{"arch": "unet", "model": "image flow-matching model", "dataset": "photos of plants, animals and fungi (iNaturalist)", "train_examples": 77898, "horizontal_flip": true, "cond_dim": 192, "upsampling": "nearest_conv", "muon_scale": "original", "orthogonalizer": "newton_schulz_5", "adamw_weight_decay_other_params": 0.01}
Rows from block 4, named by matrix and row number. Rows with one number belong to one channel. Each number is 128 + 24 x the weight over the matrix's rms, rounded and kept within 0 to 255. All counts start at 0. Numbers have three digits each.
# convs0: first 3x3 conv (model.mid.0.convs.0.weight, 144x144x3x3), inputs 105-119, a 3x3 kernel for each
# convs1: second 3x3 conv (model.mid.0.convs.1.weight, 144x144x3x3, transposed), outputs 105-119, a 3x3 kernel for each
convs0.24:124145134121180152161189151130190141120158106117140145130120082084110078111107093128154147131153170137104170134113130122100147101133130108159144128158118134130124095172085112199137092160120123143151138176159139161127117130156121153162132128114143148131154150126166119132134144129111149151112126152142127101147129105125116095109117121100128108107116136142103155138146172152124137113123139128095122134103127
convs0.25:162118158135109141149136132103127167115105174121119111167138159142136138122112119114102133116100124156133170186163180153138125103129112148130122109104142108103125110111101141127123109105091123120175119116120148116117150139142137117124125117119090124154123135138141155146073107109105120113126121131165158107138132124131144115127129130143125151139118127098117111135118105134114124118104107135132081148142146
convs0.26:154122103157120103146099121140122128149121126182163156143165131135149119132128131112108142118138124127131130093114184136170161139137149079115140092123120109131128236153104243149121235157091120111099111116110107109119151146155105140152071125119163112167185124123170121142122107110170104110164116094113121126144126093119102095158130140131101129126133147128142136109109131118128119115158178128172156135153136
convs0.27:196142141156103116093083113183140156138115109095129114136103113135162132099096102138152123175154114099098093188163181146160146101128128105112117118138143084127119133110120192158132134128086123110125156111128134140129138133145143155148083104121151131145141161157075131124185153245161121189086073115075096132114143202068062144164112131159130145082076076152123121130115138132120125126128097171129144150134131
convs0.28:131155132173156143169176145098108081094093090094083086117120173117136145124148163098114109088116123098101117170129110141079110138095114155164157178188158177206199164164189115128115108129142089110116084091104091098096109096136096096130107125127146155142146144115146137110087075090097080100092109123130158155098104142116133143126149152137177171166176150112153151110156141096156140133165174135209172133180161
convs0.29:138152132119165158105149133088122134150167165115119097141133133138118143107109126129135168123116137103090134123124126112128149113144112150168146133152106116106142164145129176194179072064076101129119133129144096108098131130138139144135164144141159148151109087119152150130137099130095098130098092127131117100226213111134095129110121134122111138101131098127136164100148148094108138096115109102147135107119126
convs0.30:171173125141145138120099131119150157112143131130153165128133119131114143137101081137156112102108108125106113153131113098094113098100126128152134114119129095116123135144139113143146111116112135131140120103091135119109156150114149126147172129103106117123155158132121138123108078096122109122150145160133131124113131164117115133142130131156106132117136115139154113115134121130113101131128114148134134137132103
convs0.31:126111123126107151120109161127143093115112092118121089136138136148144111129100088141129128129125125127149142150117127132128128135121115146129133130089143101136133123135150122124109085113105119110160129130160125141142119124142124130135162144139173149152142145154128152150152143161145125123152116114129157135083105119097134164138103087119116126143104110108115139130141126110098129132139099147134115132126138
convs0.32:138098088110152152109120105099142126112171142110143078136133126129143131144124115121121087113109116086146138131125135119091139130147176123121151123164171134152110125136096083152179140132107172151115167127103120114114126103138128139136133109136140132137111065138096111180114103150107116139119107088093126159096113157138142130107133135091151125137136110127104114106116162140113148101079142078053137120099129
convs0.33:134110099109096097078093085078096090105148133088117141142148162124117133130129126118112098154122179124125152075079081124107126117109114134141134121118141107129123170133118071097090104127109095111124132120128132116092091116104110120128132129131122110098097107134107104135050060035114120100117132123152132136107117165079089171149128124148135151090123133124099091156121093105109108119103069126105126138101123
convs0.34:154132150162157183147146146161134112165148132159153159112126122124115114124106097116144132125121123121135127133155130123132109129117123138146157127147167109123124132137142120127116132145164108087127111117117138146162155139135119125146125137150118123122107102113088113116178179167159166148114108122122153146112134154135166140166157142173172137128106114155160142126153122130137136105118128128114119079091112
convs0.35:077105132086105123086114119095126108136135134106116136138136166151129155143135130115130129157151152149142138125135168147155125128102117125142142140140122127141135175190204114138137112103121127144131173159121155143115151155154145117141118112144150137110132120121149165137127118115125105109134095141161130128108154139117136141119130144118125123127096096133121140112097132130092080124118128123110099120136088
convs0.36:113133109151165142140127133135124113099097115111091094115116114114100105118132153118103121112116132121149153137152161132111124101085105113111127127131136122120140106124106108114105120117130118126136106111129121140132124120123119112139167173164115114094124140115106119102135135118151132129181174157127114130134107128131134143162141142137126142087077102137114140138135154164170181164152138126147151120141174
convs0.37:102104114144116102090122131127113138137130141095127111145099116115138196130089120128130166117136198103118150119124149160164160131101123120122133137114103135143119100136153148113122130125125100088186070114229101112192116126145101111177115114145149100181191149202165113144165110066227094045174074054109124102108110091113161134119118136115109119118133150146125090143107138139115141154103146197143211159123164
convs0.38:131188155133154118136102119110154116100125136143149129117124142098108135108121128138109145145156155155202162136134137130124125103100097140163166130135161124092120099147137086068133120103111108142143130141133135174168110104096132116138098161164107114121138134127129166158148167122106150138103118115127111113123104088133101093127123127114105131140146157123152127128116120129147125143133103145119116136165129
convs0.39:139131132161126142166123157122154152119119138132152151164140129126087099138115120111147185087114119108129126255201240117041057099091113151137159119138135117122114050096095108108127121150161137125105134136116127144151254236254108098118089063058129120118124106139110087136223171255104045123107084121127124146146158128126088116115132140121129125160169183147146187128085129138111137102154136100119117145127124
convs0.40:143177125148132100116113103158156155126145125137100125149133121119101113118116108110095095126117111143136126127167145162145155164120110143137142133149113117148103175132103168151117161130161121145157149132131119144131120138124104103097097101098178134149176142157166168136123113113122097109151129140117106129108103152095106142190153120165128116155123138135107123129130152116146158163145159169136166161131158
convs0.41:146113128095089079163090097127130131108140151139150144150140125217139099167143127174090123208104146157102186116139125134120153091121174140116111110123137082130124160138141095124100111135118150102103154123121157124125103132144104134131125106097145086142117072155138097158113144124124156117105124128168109093172117069174114102143096086135123116136122127126057035236104004213123097138123137151114124123115129
convs0.42:090124123102117104103088102139132121160151168135119127137155129122121132135111115106118137105132227142126146126144121119126132086127130092143132115116119100098100092099086174122127147141118127111123108109139125100130085116132088106152077112111107115112115117144139108115108150137124161160104122134171127134136159175137118149119128093142126099120116124121147127095131160121137087171130168145138185139128165
convs0.43:163151144115124131108153155108120121092089107085123127113125159113116177114114166152149157145133114125111111101136153097141128039098096143163137131135118168139108124157138144143109111125114122141131094101094131123124149149123116108113110093110104093113146136108120121132091075068124093074146137125119107086129135131126078086110109109129123151154175181113102076127146106145123095142150132117132125103095099
convs0.44:133128152146168144145167150113106163112142140129143134131122086144124109164144124133132116111108093105076113080099129101117162116135160140126140127149149138186161098137094173155136157177175140121108117131087131148111098104115122145131104103105170148106176126092161110086144128126152141143143146146106153189098148178097115182122117156105115149119101139116125129130116123106106137141152100154120078158112074
convs0.45:109116143134164127145150151128145120116119126129142134102115109139132113124147099127146143100132152101123108077029037094018095054113114129107166129156158130133135120128149130144110103122142142136137130146106123139109112059087136145151201221184113145135123147158105107138152110084157148164155144153128132130097137175124140143154146115140129112123123088147163140136130130126133124115107122118163114141176135
convs0.46:148194181137156167122129139156143127129113122083130143105112128118159161127142145116129146112141133090099154059074076086087066140136130127138134094135138114126153115116111099113107122087113134120150123115136141145163127116136137143152145172179118150136143175156133160179100094084137116120163180144112114079129146141131161146137111140128119124133146157130138156138119139140107132153166130119130114125126124
convs0.47:110103086107145116132146132146146150150169166136128147121133145152130102110122125144132130129129133117106124107114102106127113136157147121098119089126121102104136103101102158157114146131131141129150111129129125145135127121149109110140118111132116092098098106101095114119158148125138130121130141135088104135111112121089119151117116144128144137114130093137166154154159115150097117132132164102116134090102117
convs0.48:121105111127141129120127130114094094124087104126125143135149130131145160125122111144105104125124091109093080104117124114142136093115104153136142162142133153118106080090070128135091134111082117129142122111126138151134119131137132119133134094116154144119171149138181117100120168191107135145098128135125136142112132123097098090176185187140129139085084103149136172163144124157132139090114119088117144106118131
convs0.49:151158162136175141156132106131148133175169141123118101119142103127111113138113113134146121127119136109121119147126142123123100135139128140146157138170150129145128159154165128133128144142127145149112133120134129129155175167128154174153129117132096133099105143134140141151124112131152178142184183137118102147101125146120177147155134130139118090124112092133131127122112131134138133140140133135139132131126124
convs0.50:122124120102118133147139142131135129127144119116163131123098123126150128132121142133149138138132157120140130116134101164110109129115119117093124107106116150133114179140129184156141151121117118129144127122132135103110136138125153130122112140133196166133164174100139130081141147125133134159140138114118119101116098110114127112128116131120114117106121137124125121129140135128126118111098139118097112138106124
convs0.51:127151169129133123169141108130075108139156161100125110137127134119135136104126127153166135167162113126118102109132145132131135137121130103139158162145111133139109131109118163168211084111092142161131155174148092130125147145136137131123097124117121141136126170156121114116132132116131155168143139110108118106157142107093090098133113107111123117164130139122145169109146152086124140107084097115107073113142116
convs0.52:124139142102139128091105120137104117129124118136126117149129119120134136140142164110151148121151139082146151255158084255115060204077015137103099183145153199191146136149139105148139127134105156138125127135124118080111192137099163162114152125112150130091141141111208158116198161178164141161155132163105119149095106162124137147146128135112113115093110090139140169125114141146119132139134139153119133124133148
convs0.53:146151125127127116110117136154131161104123108120135123105137142116160167127177148101129142132154102144136109150103121145061114138104100149130138126113098092103110110121129095135118115138155098125102104156103120104078131150162106125162096124124107154126128192159121156157147140139136084106150116125141133097171122126165151153138128124096118128087096106127150122102150142103109132156142111141144122138117111
convs0.54:100095109135101113140091096081115103108141131098122117106108103127130099129131125119151157088138145107138154213255214242197135202186176103122115156142155131145153101103123096113097126125129119147101126158117109120096130195175139194218161213214103108093130124079105116099052165099060177128079178137104125113113123139124122129125140135132147152130129130106120128117127126084137130141131114140143120124118115
convs0.55:121123126139149153136158168121106117117102127103084133113129150108122151122117143118120122120126116117109111159134147128125125136125132114105081121109084105116098116094118160121117124111125215182227191150192211199225121126145124102107141107133085100147072102148092092150105148134102142121086110102132111076152132084171135092147123125148130115137144141081109111104122107104124115131136137142147136147135134
convs0.56:112109118103107171062094202145137132125134107132120121126115159089115177111123152135128168141143162158121140073119130133175163135145161138112155114100136138144130117157114134130146116161210142130131132131136135133145096146147111137178102129163109103152101122121109127157147141123147151135145139158130128111114113110177144158088131145097119170094125144135132095129135126113135105071139133046112098079104091
convs0.57:117131115134103137093085106160150120144126131117097128150126173169146163124121127137136120133149152168179148108123101108136122136146164105137107118119123086125107140108112222158135190134154089105099101103127117111137108124105123122098127118125109121107104096093064104103125106153152151146144132145121096118121100118127122116100095113132124144134120140094091090129138117135114098139117105153149098160133105
convs0.58:091121127113142133113150154118115124148164146173174135121123128137135136103128119119154137116127122158168164123118110148127128131121094135134147122133139097136134130137126160151126097137119134127105152125129160148127116149152129153149157167154142135110149129102126122105130127126119154122110141131128133145163145136177177138120105119122117129112100107116132121170157119153135141112114133156146146160148137
convs0.59:134105067103112096160153096134137115127139164123095094136125081169124061150152094126099091155108072153111084081072112148126118132125122146098103132103103163110114126146121088124140107137149120113122134127126118103119140118096184147113183145135148126146128111152095097170144118107126134124126125114095139122111139107110141099122108088157117086143126095162103101151135097163152144117111130153117119146132143
convs0.60:105100101091092096106129108094094100104144126112140104110107115139150126123140132099083101116098097128093094255255255255253216255206194078080087087084084102091079126127138135148129099109107129136111135123114117130127081076091057046074089057073162146159162160139132121122077061081088062073077046080124141121133125110113087070119145143115148143140159137121113113123116112126144122120138135119130124126124117
convs0.61:172114121160135155131104110131107156151118141125094098132166129136153152125130124153128102146160142129161155116132131132147143140123154106126123125100094150115117146137145106100124117117127129135153099118127103134118116115100138126085143107115135085121102097113103105123125134143136131124082152122126174117128124135138113146103142154113117150124120130145105098122130152146119126126126132152134135154109155
convs0.62:097088113133096117144120102139177151126134118145143146147142141150154132103106055162156127121116105114106103113107103099122125114126129121133156142136164104120139116107124120107086126113110079099113122139137197200159112109104144143153149160146127155096131123106118119109130109115153136148101150133112075112132115107129133121148151125126166155055074070123111137128114125143157145131133119067109101083101124
convs0.63:141127137122145126143160130155133124143120169152102132130127135112088120163143169124146133107135150125141142138102113133096142145106113135114133113108122133110114098113103099104097081140099150122145151141146149130149118118112148130106132141082157125138155128108136110081133106107110124117090138121119156123134139135124123128110114121129123120127123130145149120120116106140134124176130122150145139146141131
convs0.64:100128127081102112078086117187202181132125158094096146135165131108146147087102089113110092129135113098091094139133141130149127131160147155127103139095112138101099095142143135162161092117140142139140151150133132129089136123101139121111143148116139142161137123189142141171126135083146149112106110083148107064165130083138143109103145114122138129086173173146160135119152116101148155125114094123148128126128149
convs0.65:190169167159150142124144169114110164113122133138136142124134122138125136122114118121143153098117125123119131126148135134133117133129109153169155142146111107098105143146169133158147124134141153162148113127130112120113132153155144171142119114122123183201134157163105103100112075089127118152129145150177128095146135124173140136140119095142124087131111115120127144115117130144131126085135124129130129136149143
convs0.66:133137100154177153127134130159154116155150101109138136146109121117145134130141124119128144125129167125128150077117124098149109111132138149131104123138115152136119143138135105135128091098127141140136138122137136126132142151126120104102141134169157119114131141127146158119146089109116118139145100137109128158114137111108139179119139093126142117095109082164148116128145123146113134153164143118140123129121099
convs0.67:107095120108084110080080096081099091073085092108137127096136123127125125100115118124136114136117103117104093086089084117131123110140128147136132141133146157137134118107121125105115107117123119103116117069072129105098100127109088119130083131112066097101082126110066099077090123143110130133114122120160130133148117168162138160103116125091122123091105097100141150110107151127133159130102116115117119089126118
convs0.68:101102112123145140167177113156139141155146145138162123131124131124151129141141123137104108145101130144116108151118095103128099117126110080126136122126119105134142134145200120163203090121161113134151106150157127137146129128118114109106143134116107121131098096101117127096153132178118141127110120120138123147131125148125094118119147130133172154130137158106086101139122133107146136130117099127113102139096085
convs0.69:140130155135123144155146152147143149153148134125123095139153138115108126142138139148144115114115098117101110115112091138094092146115134128136139146138118151143141113097076134121194098158192112128125116131115121145132157163139158158148137143115092110138102106119154142153116097081145127148175156150111130099118128109117104135150138137122111111147183164124130115120117102112102094122140123102129101109131135
convs0.70:121113119095119110136132090130123159133131117155147149116096128117125131114134121137120121120161127141124140142138139131117110148136136125144158128150135144142123171147154184157149163179154131106123111104135124158141174134147153134147111113141123112115108114118108108108128123138121114132126119137132121113125134111120141139116126131118120134121116114131122120124134124129107134114131135119100118129110104
convs0.71:119105082116106129123141127078080064123113148143137163150130115148144121130129119113111140109087094112108148102117119128135122120103118110126106156148120131138124099137090190219191120153127134112105144149138127143158114145148114123121122111118134143154163118111150126119109068083100123128091092090119127129147131126128111123105143135097109114174154160159125158136129142110110131158132143142132153137146122
convs0.72:153090128119091128128135145132156141136140134158123166124118138148125133131122120117110122076111122124136133243201255113113147165074092148138152141107126159123164132123142132136110118142115137139121145138124125131087135121166107094132147142178144105089165124106183148121158177253079103182158161245117149168103102103117147177140136150147134148133135129153122135141119116175116143170156120141162118132143150
convs0.73:080123111119104101114113118091121133127136092156135121125114105111124132138134158132142123128136138137115142127133121123135127141143144125129119128103094122118117121112117133147089137138114113164153122138161100133129121121144130165141155151129120115130115118149139123153142121136155122123163148135132117131146100086168177131106127095138144125140197173133138131154129115146140149100138153139115140122096113
convs1.24:148113095138140102153162123129111109113108134136120138106148120126140140134126120114142143111141146106148147127117141124135134132139144102141120130137123132101108123111127103107116126111125119109126102107123109119137119133115112128124127135131119130146124127146123143141133153139126148147133117142131139128123132095139145102125124128113129126138156123122135120101131102124129124110122106102133124102118131
convs1.25:115145110132134102093119106155138130112131121107137157133134158132124127148117128149135093154135089134125097126154161132142130148144136131165155106144115141133115127145143106120119136128132128146153129139137137142129142128136132124125117135143139137137134131140156136145095093082132135128139148142131138147136129132154120128139152160121139135098129130144141124116124112125131131124110110139127130172149135
convs1.26:126109120110118134074132161101105130108117141147156149115162137102137143121120156100139145155175159118133103121140104117129123100104110146100153151102133157110162158181059170166050177129102119157148146168152169166148117141151102132154123151132125120100131128076121107067089112099130138114133138118127150149130130139107109113108111158090160128082142092145159158109108159091086146022069121039094130049139167
convs1.27:110125091120154104130135095141128124126106123187157141150141137150133121108140144114109110181156179074081109159139146141093133105110147141116112136150133118113130138114129161140142170144184116125105163135096113110117164149184124110151108120110111105124074087104086080117110134182099127152069123126127167157114127137162166187145153133151147122122097086152140120135128105187159133134119119130120133189145165
convs1.28:113106145101089120122124134090098124128147125125157112131120139105090136106119116106133138094133180128167195101072081134135120164174137182117085141137058146106055105099139116140154133116130148150121144138125152155122117113115148158150202231221156141132136142136125146129101135145139149157142146143109106121109122116111114097142101061126100113136125122129152159111129157093103135090103141074083130102113164
convs1.29:145127139131131136100077089139153144128106134121131138126127104121132115100098127144134122129137127109092115129150156095136141123163152118120120128113117085099113126142138101112098126135139127126148108146122086104110131123104139109106137125112103134113105162126110123124146130134151168141138136118126116107187106103173161144117107126129138097105109094133140146113106146105094116126103123115111149141131151
convs1.30:129189157093141113106101095138136144131152157078123160153149156127147157143120122117133127118133118123117124127119132129145148132114109131148138137145124158163195142148122119091108114091099129151160133137139142116146125117073146137117096103111090094133096105143174115106098120111140155148128157147136145147098121150091113153130120118137140145103099112116127140121103106114077108144136142130124143128123126
convs1.31:123162151141154148133148149154152139144143143128129136156134139130132148153117127116123142108101128137126148134141140117127135127133153115113130105124136112125131146151115123121096123122098101106127087105120104120114135128134132123111135133132122104108117096099135133142154145157135123139132120130121145172148162156135141135136133137106124134114126124138115130135131106131135144148131117135122119121113117
convs1.32:143106153140156131132127123165115106139142135109169156074122107132173110100095098116141139123168095146140105105121119161154109094121124113115116089099140099113142089086160049080107107097131096129097115094071116091098106135091124126075119169112093129113114137097097141122215211175159152155130123122137144141093167143147156158142100105133098102117107144161125112121188138169147124107130143133190205121144182
convs1.33:103105148115116118128151107143146165074100156086091106112092080123102095162171196132161167096118116145117073121120107117137135080118156138145164112099107153090095139123105145118094124117091101127131115140167138161163119128114106132132112121113108132138116101094140121116089113100112133113137157179082148141112173159126128084071062068140102095169149112118114096133111122128157148178150141169138111157137132
convs1.34:093090125099108097113100085105138120108128123117125140126129115151152132117124130124101093103102094122119118131119107138116128087078129109143130119137112118111090109127122133132107172151121129117116153154163131142134128124140095132143105104112147145170143160149134145171161167181154150147114106131089111149076123140104125115118135123107101098122114122150145143141129131100062092126126152121120147163155178
convs1.35:123124125127118118145123109119122123134141122141113133152138121135128106115139155132151145116115101106127117131141155138136125140136127091102119120131138118115114138130115120108117119104100148121112114113115118121119145146133128137127124127111132120130128107120132112123124126109135130130131154156116120142126122131150143118126138130127141141134137134146139146135138131123118123111121122133137118139146147
convs1.36:136131134131122113131141132141141140120122149102118127123126146122127142149131128090110150129122146141146147096115125124148123123134131126145133147134132124138145132140146110127144132122116120125149138130151132140148132113105138142138144159147107100130123108125125116132121127127128135138133149147139130148136140144111138145162142149131132150122125128140162192129141173157145139142149141130139122132139113
convs1.37:117087145164101121099120129122135087077098128120079111135146116094105182101100119085105111104160196097127125147099120144106143133113134103113104126144104107116102157091072150069129097075118100134140039145175131160146086144110103167129103117076134150136175175173133165158217146086204142085186166114120148144076080095153122134101104152117126132112123108099155143100129145193138129101116059136115048139132082
convs1.38:138107109132102117093077100108109131119124102079114117127119114119126126099137120116146139078106095127140115119130104124124122088129134130163132112116122115086103124115111143118125121113118114106116106100126152164142107112128127134131153149153148120119149115142144158171162148147132124131108113112123167152135145119126134092164138130154162142151184161128150133133126153129075128126116129131123141125126131
convs1.39:095115102111124098116126110110108097124167161102149129143117065125129141154149141119104094143151149091138140194159142166116111113064073145125110181154108113127119109086138141121123158144128116145128123151122106150148255213255107108160077060100159137190133150126121142111125132146118112116071073066122155148122092121150111119081106125092114098131134135154129089126134127113156175167123119142120133157140174
convs1.40:161143132160145131150145154126141117123129093132102087126111126123127112137116115148160154131155153116130132150134114144122126143125131119105124128107109127112127136117097129106095108110104131129147119126127132121129134137166160165173150150145152122150129126140135129125133146160142151170145148159158141156166155173153150155113119134133135123138131115132131138127129129147146144104105095115113093103109092
convs1.41:117108098119153153114126129099119123116141145114135149112115108131101068151149157144157112151127095189172099096147120075171136108161117139111155137113129184144073128095131133093103111099125142144138130139133107131149131123119140135130136137136112136158101112160126131130151138137142122116135120132148113084222148106179119081099123109146108063177179133189134098249166080159172137125094154157110157161129155
convs1.42:173115148167081126175099127119147114075177138164106065105123110126115071159111086127157185128132255116079151137090119136106164118092159119159142138148144092108121089076102096085132134113137119130155132182193126154148096129155099160202112116135146119168113098148081111139142178146147139118163133124089102123116097144148145145092109136175153120190123080170154147098095092123148164110126146104076112131101074
convs1.43:106124114150140092126121094096087092125149123132117144119100188123103186109084147130137131168136126155134153117110160128121152137120140148127164066078142078092109133122112111092088126116102147140118119128091084101075144122081161153140162147149149127113175130109131128107100100073167154110161164145144178119171156087148140064135107098115138145134126129118110106126095131173171188124128181113108153115101171
convs1.44:115081064101082073136116095139144103125125109146136118101108106130103108157137114123139139122133141138131118077083127100110169163173192080098102130125131153165160127124115136147113141136127091085054122076065101085089106128113116129130160164156160145148192136105141117098153126163107109149105104149135153143109142161088122111129133152102122164125135160132115125134137137158169180151136151139140149097119149
convs1.45:139131126131133125146150154127131115128131133148152165138150152146152136156136104174154150144151147133136103094140201179255209209172121111098122091122149131149143134117119137161164143162165114099112120122144152169129073063075119129120124141109105133148115109142108112133127124113105124121132124126108150153121183165151177167119135142126112123115114109133111114104103102117081062098077111138133147154136156
convs1.46:135135142115121106094100112132137134111121126115104118135135137118121134140138161147142136149131117138120119081094126114127132129132131135151119108149128123149129125117117123121115128146127127146144127134137105108126074099062099093093105109120118147143108133142096099136137128130136136133138153155104103092127122114134114107143118119150143142127161161112122119117137130145161158109134153119145129125133120
convs1.47:137134149147147143132150158117144112112104111101113110129127143150138125142116119143140132138122137130123136118115129113150139106126141105110113134129119130134122126136140140155135135135136113128143133137137131135123105117128115135139112117121124133133138144140145150132139145149121133135136126150124134149137135155125131144143122121139128107130142106135153131141107103130107100144134142137131132146141125
convs1.48:090094096104100094124145110096098117118128111135117121103139141102133152075083093104093136112121163098116155080088109106110114133139129124089105122089121145120148097073085098082087104106097107124125125156151104135148159169163139141133134140140151113096156109063146120098127169169107156171097129161130119133143127145133132130142164163111132151099084107152104109144112116108106105145104082141141125139127107
convs1.49:148167123121125090107133125151132150114048092149119105119141148132098091111117140130137125133139129096096094134117123123138143124134123155168138127141114128157173123096092120125110132124128154170178134135125112020064129167127093109105116089077081123137120146139111129087113114106107073104135119131134081090141157159088150150139133119102128138085111146115104174139137138166120127132144095150130107140093116
convs1.50:095125104110135118119152146127133135132128126122114099103117123108118133127143136125128135105117133100119142129135127129135124136139141130127122118143129122145124113107095125114094119099091134142133123140139128141146143139136139140124139145119153133156137101106128092102122131120140131121146139130111112123115141149114134138090096112122134142128134125122110133140119136137121142111122126121124118129129108
convs1.51:130116116130142111108079085142148162119107144120152136133151151151146157064093103127113133149137117088112115117131142106136141121137139106095113136135150097122132148127126130117102142148174138118129120079071109088101140142129137135097123115075111116147080104124066087102132115121136138124134118098142115134141117122164165144122131134145126118135121128133128131103111108135121121145134147136125142180171181
convs1.52:096139153075112127101126129156162121136159106103111069154122095152104098194150102123109138133103152132112168230099117226097081247093078112094085092147106126155155113110114125140116106119142121139142148140142130126128169137153151128171120092177138119119136111080162134102151128208120100162152116165089130151065125174147189226156169151121163125118124129116096147086121166101110190136125134146146120100111100
convs1.53:146141110145136120143113108122120136127137151124137137129120131125103132113114131151133137130136115135126117138166148139174148140142121119152146113142142114131155125124104128110121132119118119114113100096113106120127116122122111128109103110104122120137101102129114124139119125124144147126137132120125134106122138097132126107124134137132134133132137135128133128122125124120105120129123128123128138120135149
convs1.54:134156115149134087187154130177135118169141087141125075123131050137125076144134066101077097137128138156142161206164000200171050000000000094137113081127050106130120109079118134079099141123153210218212137121168148118150131185198099160191033053106141114069145105072134161134113173162103147131053083100114092145132124168168176199085111130140146124120104111112144120118170110107136097140118093154121114163148099
convs1.55:160147116152126100129119098117121114111089116110111118120141180125155194116125165131129114123134122156150126131128119117127131111117111163164144150148127129120114092122119116121111126122111127113146117101128167169168120144134132149142091130114140148116119141140129139143169168159201189187207170167145124097145112090125112090090086115115112101120120119136107157121112139140135148114108098146143132142134134
convs1.56:152162116155123110183157126111085114136107153150130112138125143116104164112127166100131129119153108108123065094092089107101096118104122130126114154145132114149134131132147133136167135109127135140097133156112128133103110128105089127098122147165096118105089115141112138124121125106123133109132125084106103071117080061111099087116093113095106136146150177127143138145146134113128101137143159167136188143143206
convs1.57:106141119075141069130178121116148134143093114122122134115144188080088197113154184160142128120083058111109112127150153095123129074117178118096161171170133149154188118156129098157119064119085173174166160132120189162129133119132130142080144163099119109108134115071137120097110118089105139099142150106127143095255197085170128018104111104121115102212182209134109106127160127109108079047081136058083159090125184
convs1.58:141143133122129131120120134123122101105120116103111107142127106138124106143120112150154152133155156137161170094084075106103091115117118106103114106124136122118122109118106133117101143119126118113140152160179169182181123123142128132136113122146110137145091102125125134141097122127107122121089090107110116120117146160145153157127141137154171144168186171165141131132120120116106132162139120156111104144117093
convs1.59:117134119118113115133139119164168124151150115146158116153130097157087045153149106148124132149128094165154140125116135143127117135136131134150153165145132135131098136120121146132127140128157155147120175146121159136133150115109134129120160132138099124105093112102120121124148137115132140107126130121147128153181176179154161166133144141130115114153146132132133081138112089142142110131130104096113097102113100
convs1.60:127126116182177151195199157152124093151102098179140124154184124136150123134121103124114114155127129161141144238180252154098100219130153087075091102109113116117127134139127117142120117144142176177208172169187188181205086134158039096132052079129160110086158110085140100088068100100118166146110138113129129174089097140112104143092133166095125141130128125073114105079131107032096130179170135177168122157145119
convs1.61:133130128135127127122119120122122130130123125128117118132127122122128122132132133133130149119130142128127133122124122124124125124121126133135152135131144126133138131127120135126115127120111131130131141133139132125136118135131135136134129124133129136143135134138132130139128130139114125139119119130124128123126145134127149142138138129139147129153162148146134125131111112128119125152131122159141128147129126
convs1.62:119123125106135128124162146131142125128144142108116145118154186081077107126123106102112145107139126153127093094143154123135153134111101116118128115135117153176168159196162128143127149143143131110114102112128110136136081078099111111114133142156137123119108102132145100141094092114134122144130130150131135134135115115115122124105088112113113122099079074129151151122134145114132100142138126150126116136107078
convs1.63:120138128114128124141156120119140118132152143113139139121126120129112126121116147121131129102116126104112121145128110142134102136127101131135127130135136144137153133111116127122118131133118125126117126135126124136127132115091131119101125129115167156149139129123150148136118134168113131157095115126120099100102116131106116131137140147130128157121127169128123126119129115129135127172153132191157143174134132
convs1.64:172136135183127121164136099131125113133143181172109144113132129134104124136111139125152104175165172122128111109104130110097140122125144126159141151158150151125117132149142146136127142117147131104104126091098111117110108112093154147110159186118113145116067113134067097135150121061140124096126132088159133108183140091186191113142113128165109107151136135125135099124127112137099114084110166117107187137140177
convs1.65:127123148131117135120116122120121106111135148159136139149137162109125140129146143145147111126116096117110097111120137114132140143153158150149137103105103103099095097121124121123108134132127140152164134140150106109107137132123117130097115111096132158156121126130111089102108104068144138105162186142156105073155134112133136123122143152111106104100137140141137121130130121109098110089081075136138140160146150
convs1.66:136132131137127134135123108113115105124142119117136115111116115128117111143136116147139148114110131134124134118121127136129142140138150135123113115118127115156110129126123145143136143147130122142118121128104119126106126108094147134129130117132113131130119116128121117141139152145126151144140141156095118135131137152134152167149144140129134139140125132143134110116102113107103087126117142136123143115102109
convs1.67:122137129113128089084088076101103112151167123165204192131121143125101118118115138109102130108106142116128163069087103090124117090124109114072101182152154199168193088130145102128152105117149130113108164151148164156154139099137130119140157154166130116062141121070126132098117089072109083086126127117111141152116142126122117120129158147107124160074112126141132151137122149123091145082102103109137142089122134
convs1.68:115121137138134142172138151137126138134103115139102139136131109121120123132108154144134132101111106099115113159140127150130131149116107119127109122125122117101106143138128089082117130099111119110162135109154126127142164148132159135112153137114135115107127112096130135132136123108119125113121124112149137120145130113125122119148142145156105118145108131143102146131100117127127113154111077159115120143146145
convs1.69:126141122143137130137165130141150135129133122148122132151129128150151141135112110108124126133134134117118102122102106146128125142131132149159155123131123110122129099100133122133138126121130149146144132129126123101112145134125125113116129117114147147154118132134105122138113113093133146119145154142100130128119133127115124116113097123142125104134130114136123114143134122157158141129130145130120146132125137
convs1.70:135132146158156162154165178124107120108092118111111120135121123130146144125143140119127115134134120132121122118116118122132137124131128114124117146134112121124115120129143121119137127135144132128136133138134130135131137138133134130122124118116138135134133142123137130122129119110132129127139128126146139138128127124122126122145144135113110111111107095140124138122114116120117116132133134131133153134136153
convs1.71:125123134158152141189149123133101119084074097137152133100131137129152161113111096105091083126123118152126095091105131112129125110101103144139149113116110102110101096103094114097075136119110152135139153146140130127136143123128120106123125102108135125074147137092102100073147154102159147121185172142147158146124130129099109112170129136133105119106098087152116143119140141154155153111116113116137142114123138
convs1.72:130132115082112117091123107126097129116094120075094106150102102131095099167148126106087104101106129157141165183184162202185140192152136153111107145128123193157161097103118109129119101118114093083089114113120095108110200202255174162245156160220194186200179149167212173180119157208096108175063100185113131157100109155133155212183182150154168125145173124104101070144126113150145141118151167101118134078082073
convs1.73:128141115136149134135152147129125119160129116133126111131122114118156135126142130152138164135138152123120138108120118110113118109101123112112112124132107122140100151126122157133125144131125137135133110115134116124135111114120114134131103112122108125145112117129108104122126145133130142139132138130116103119130128119109138135099096097128121116151144146127118124148145130138134117123124126118117123103109118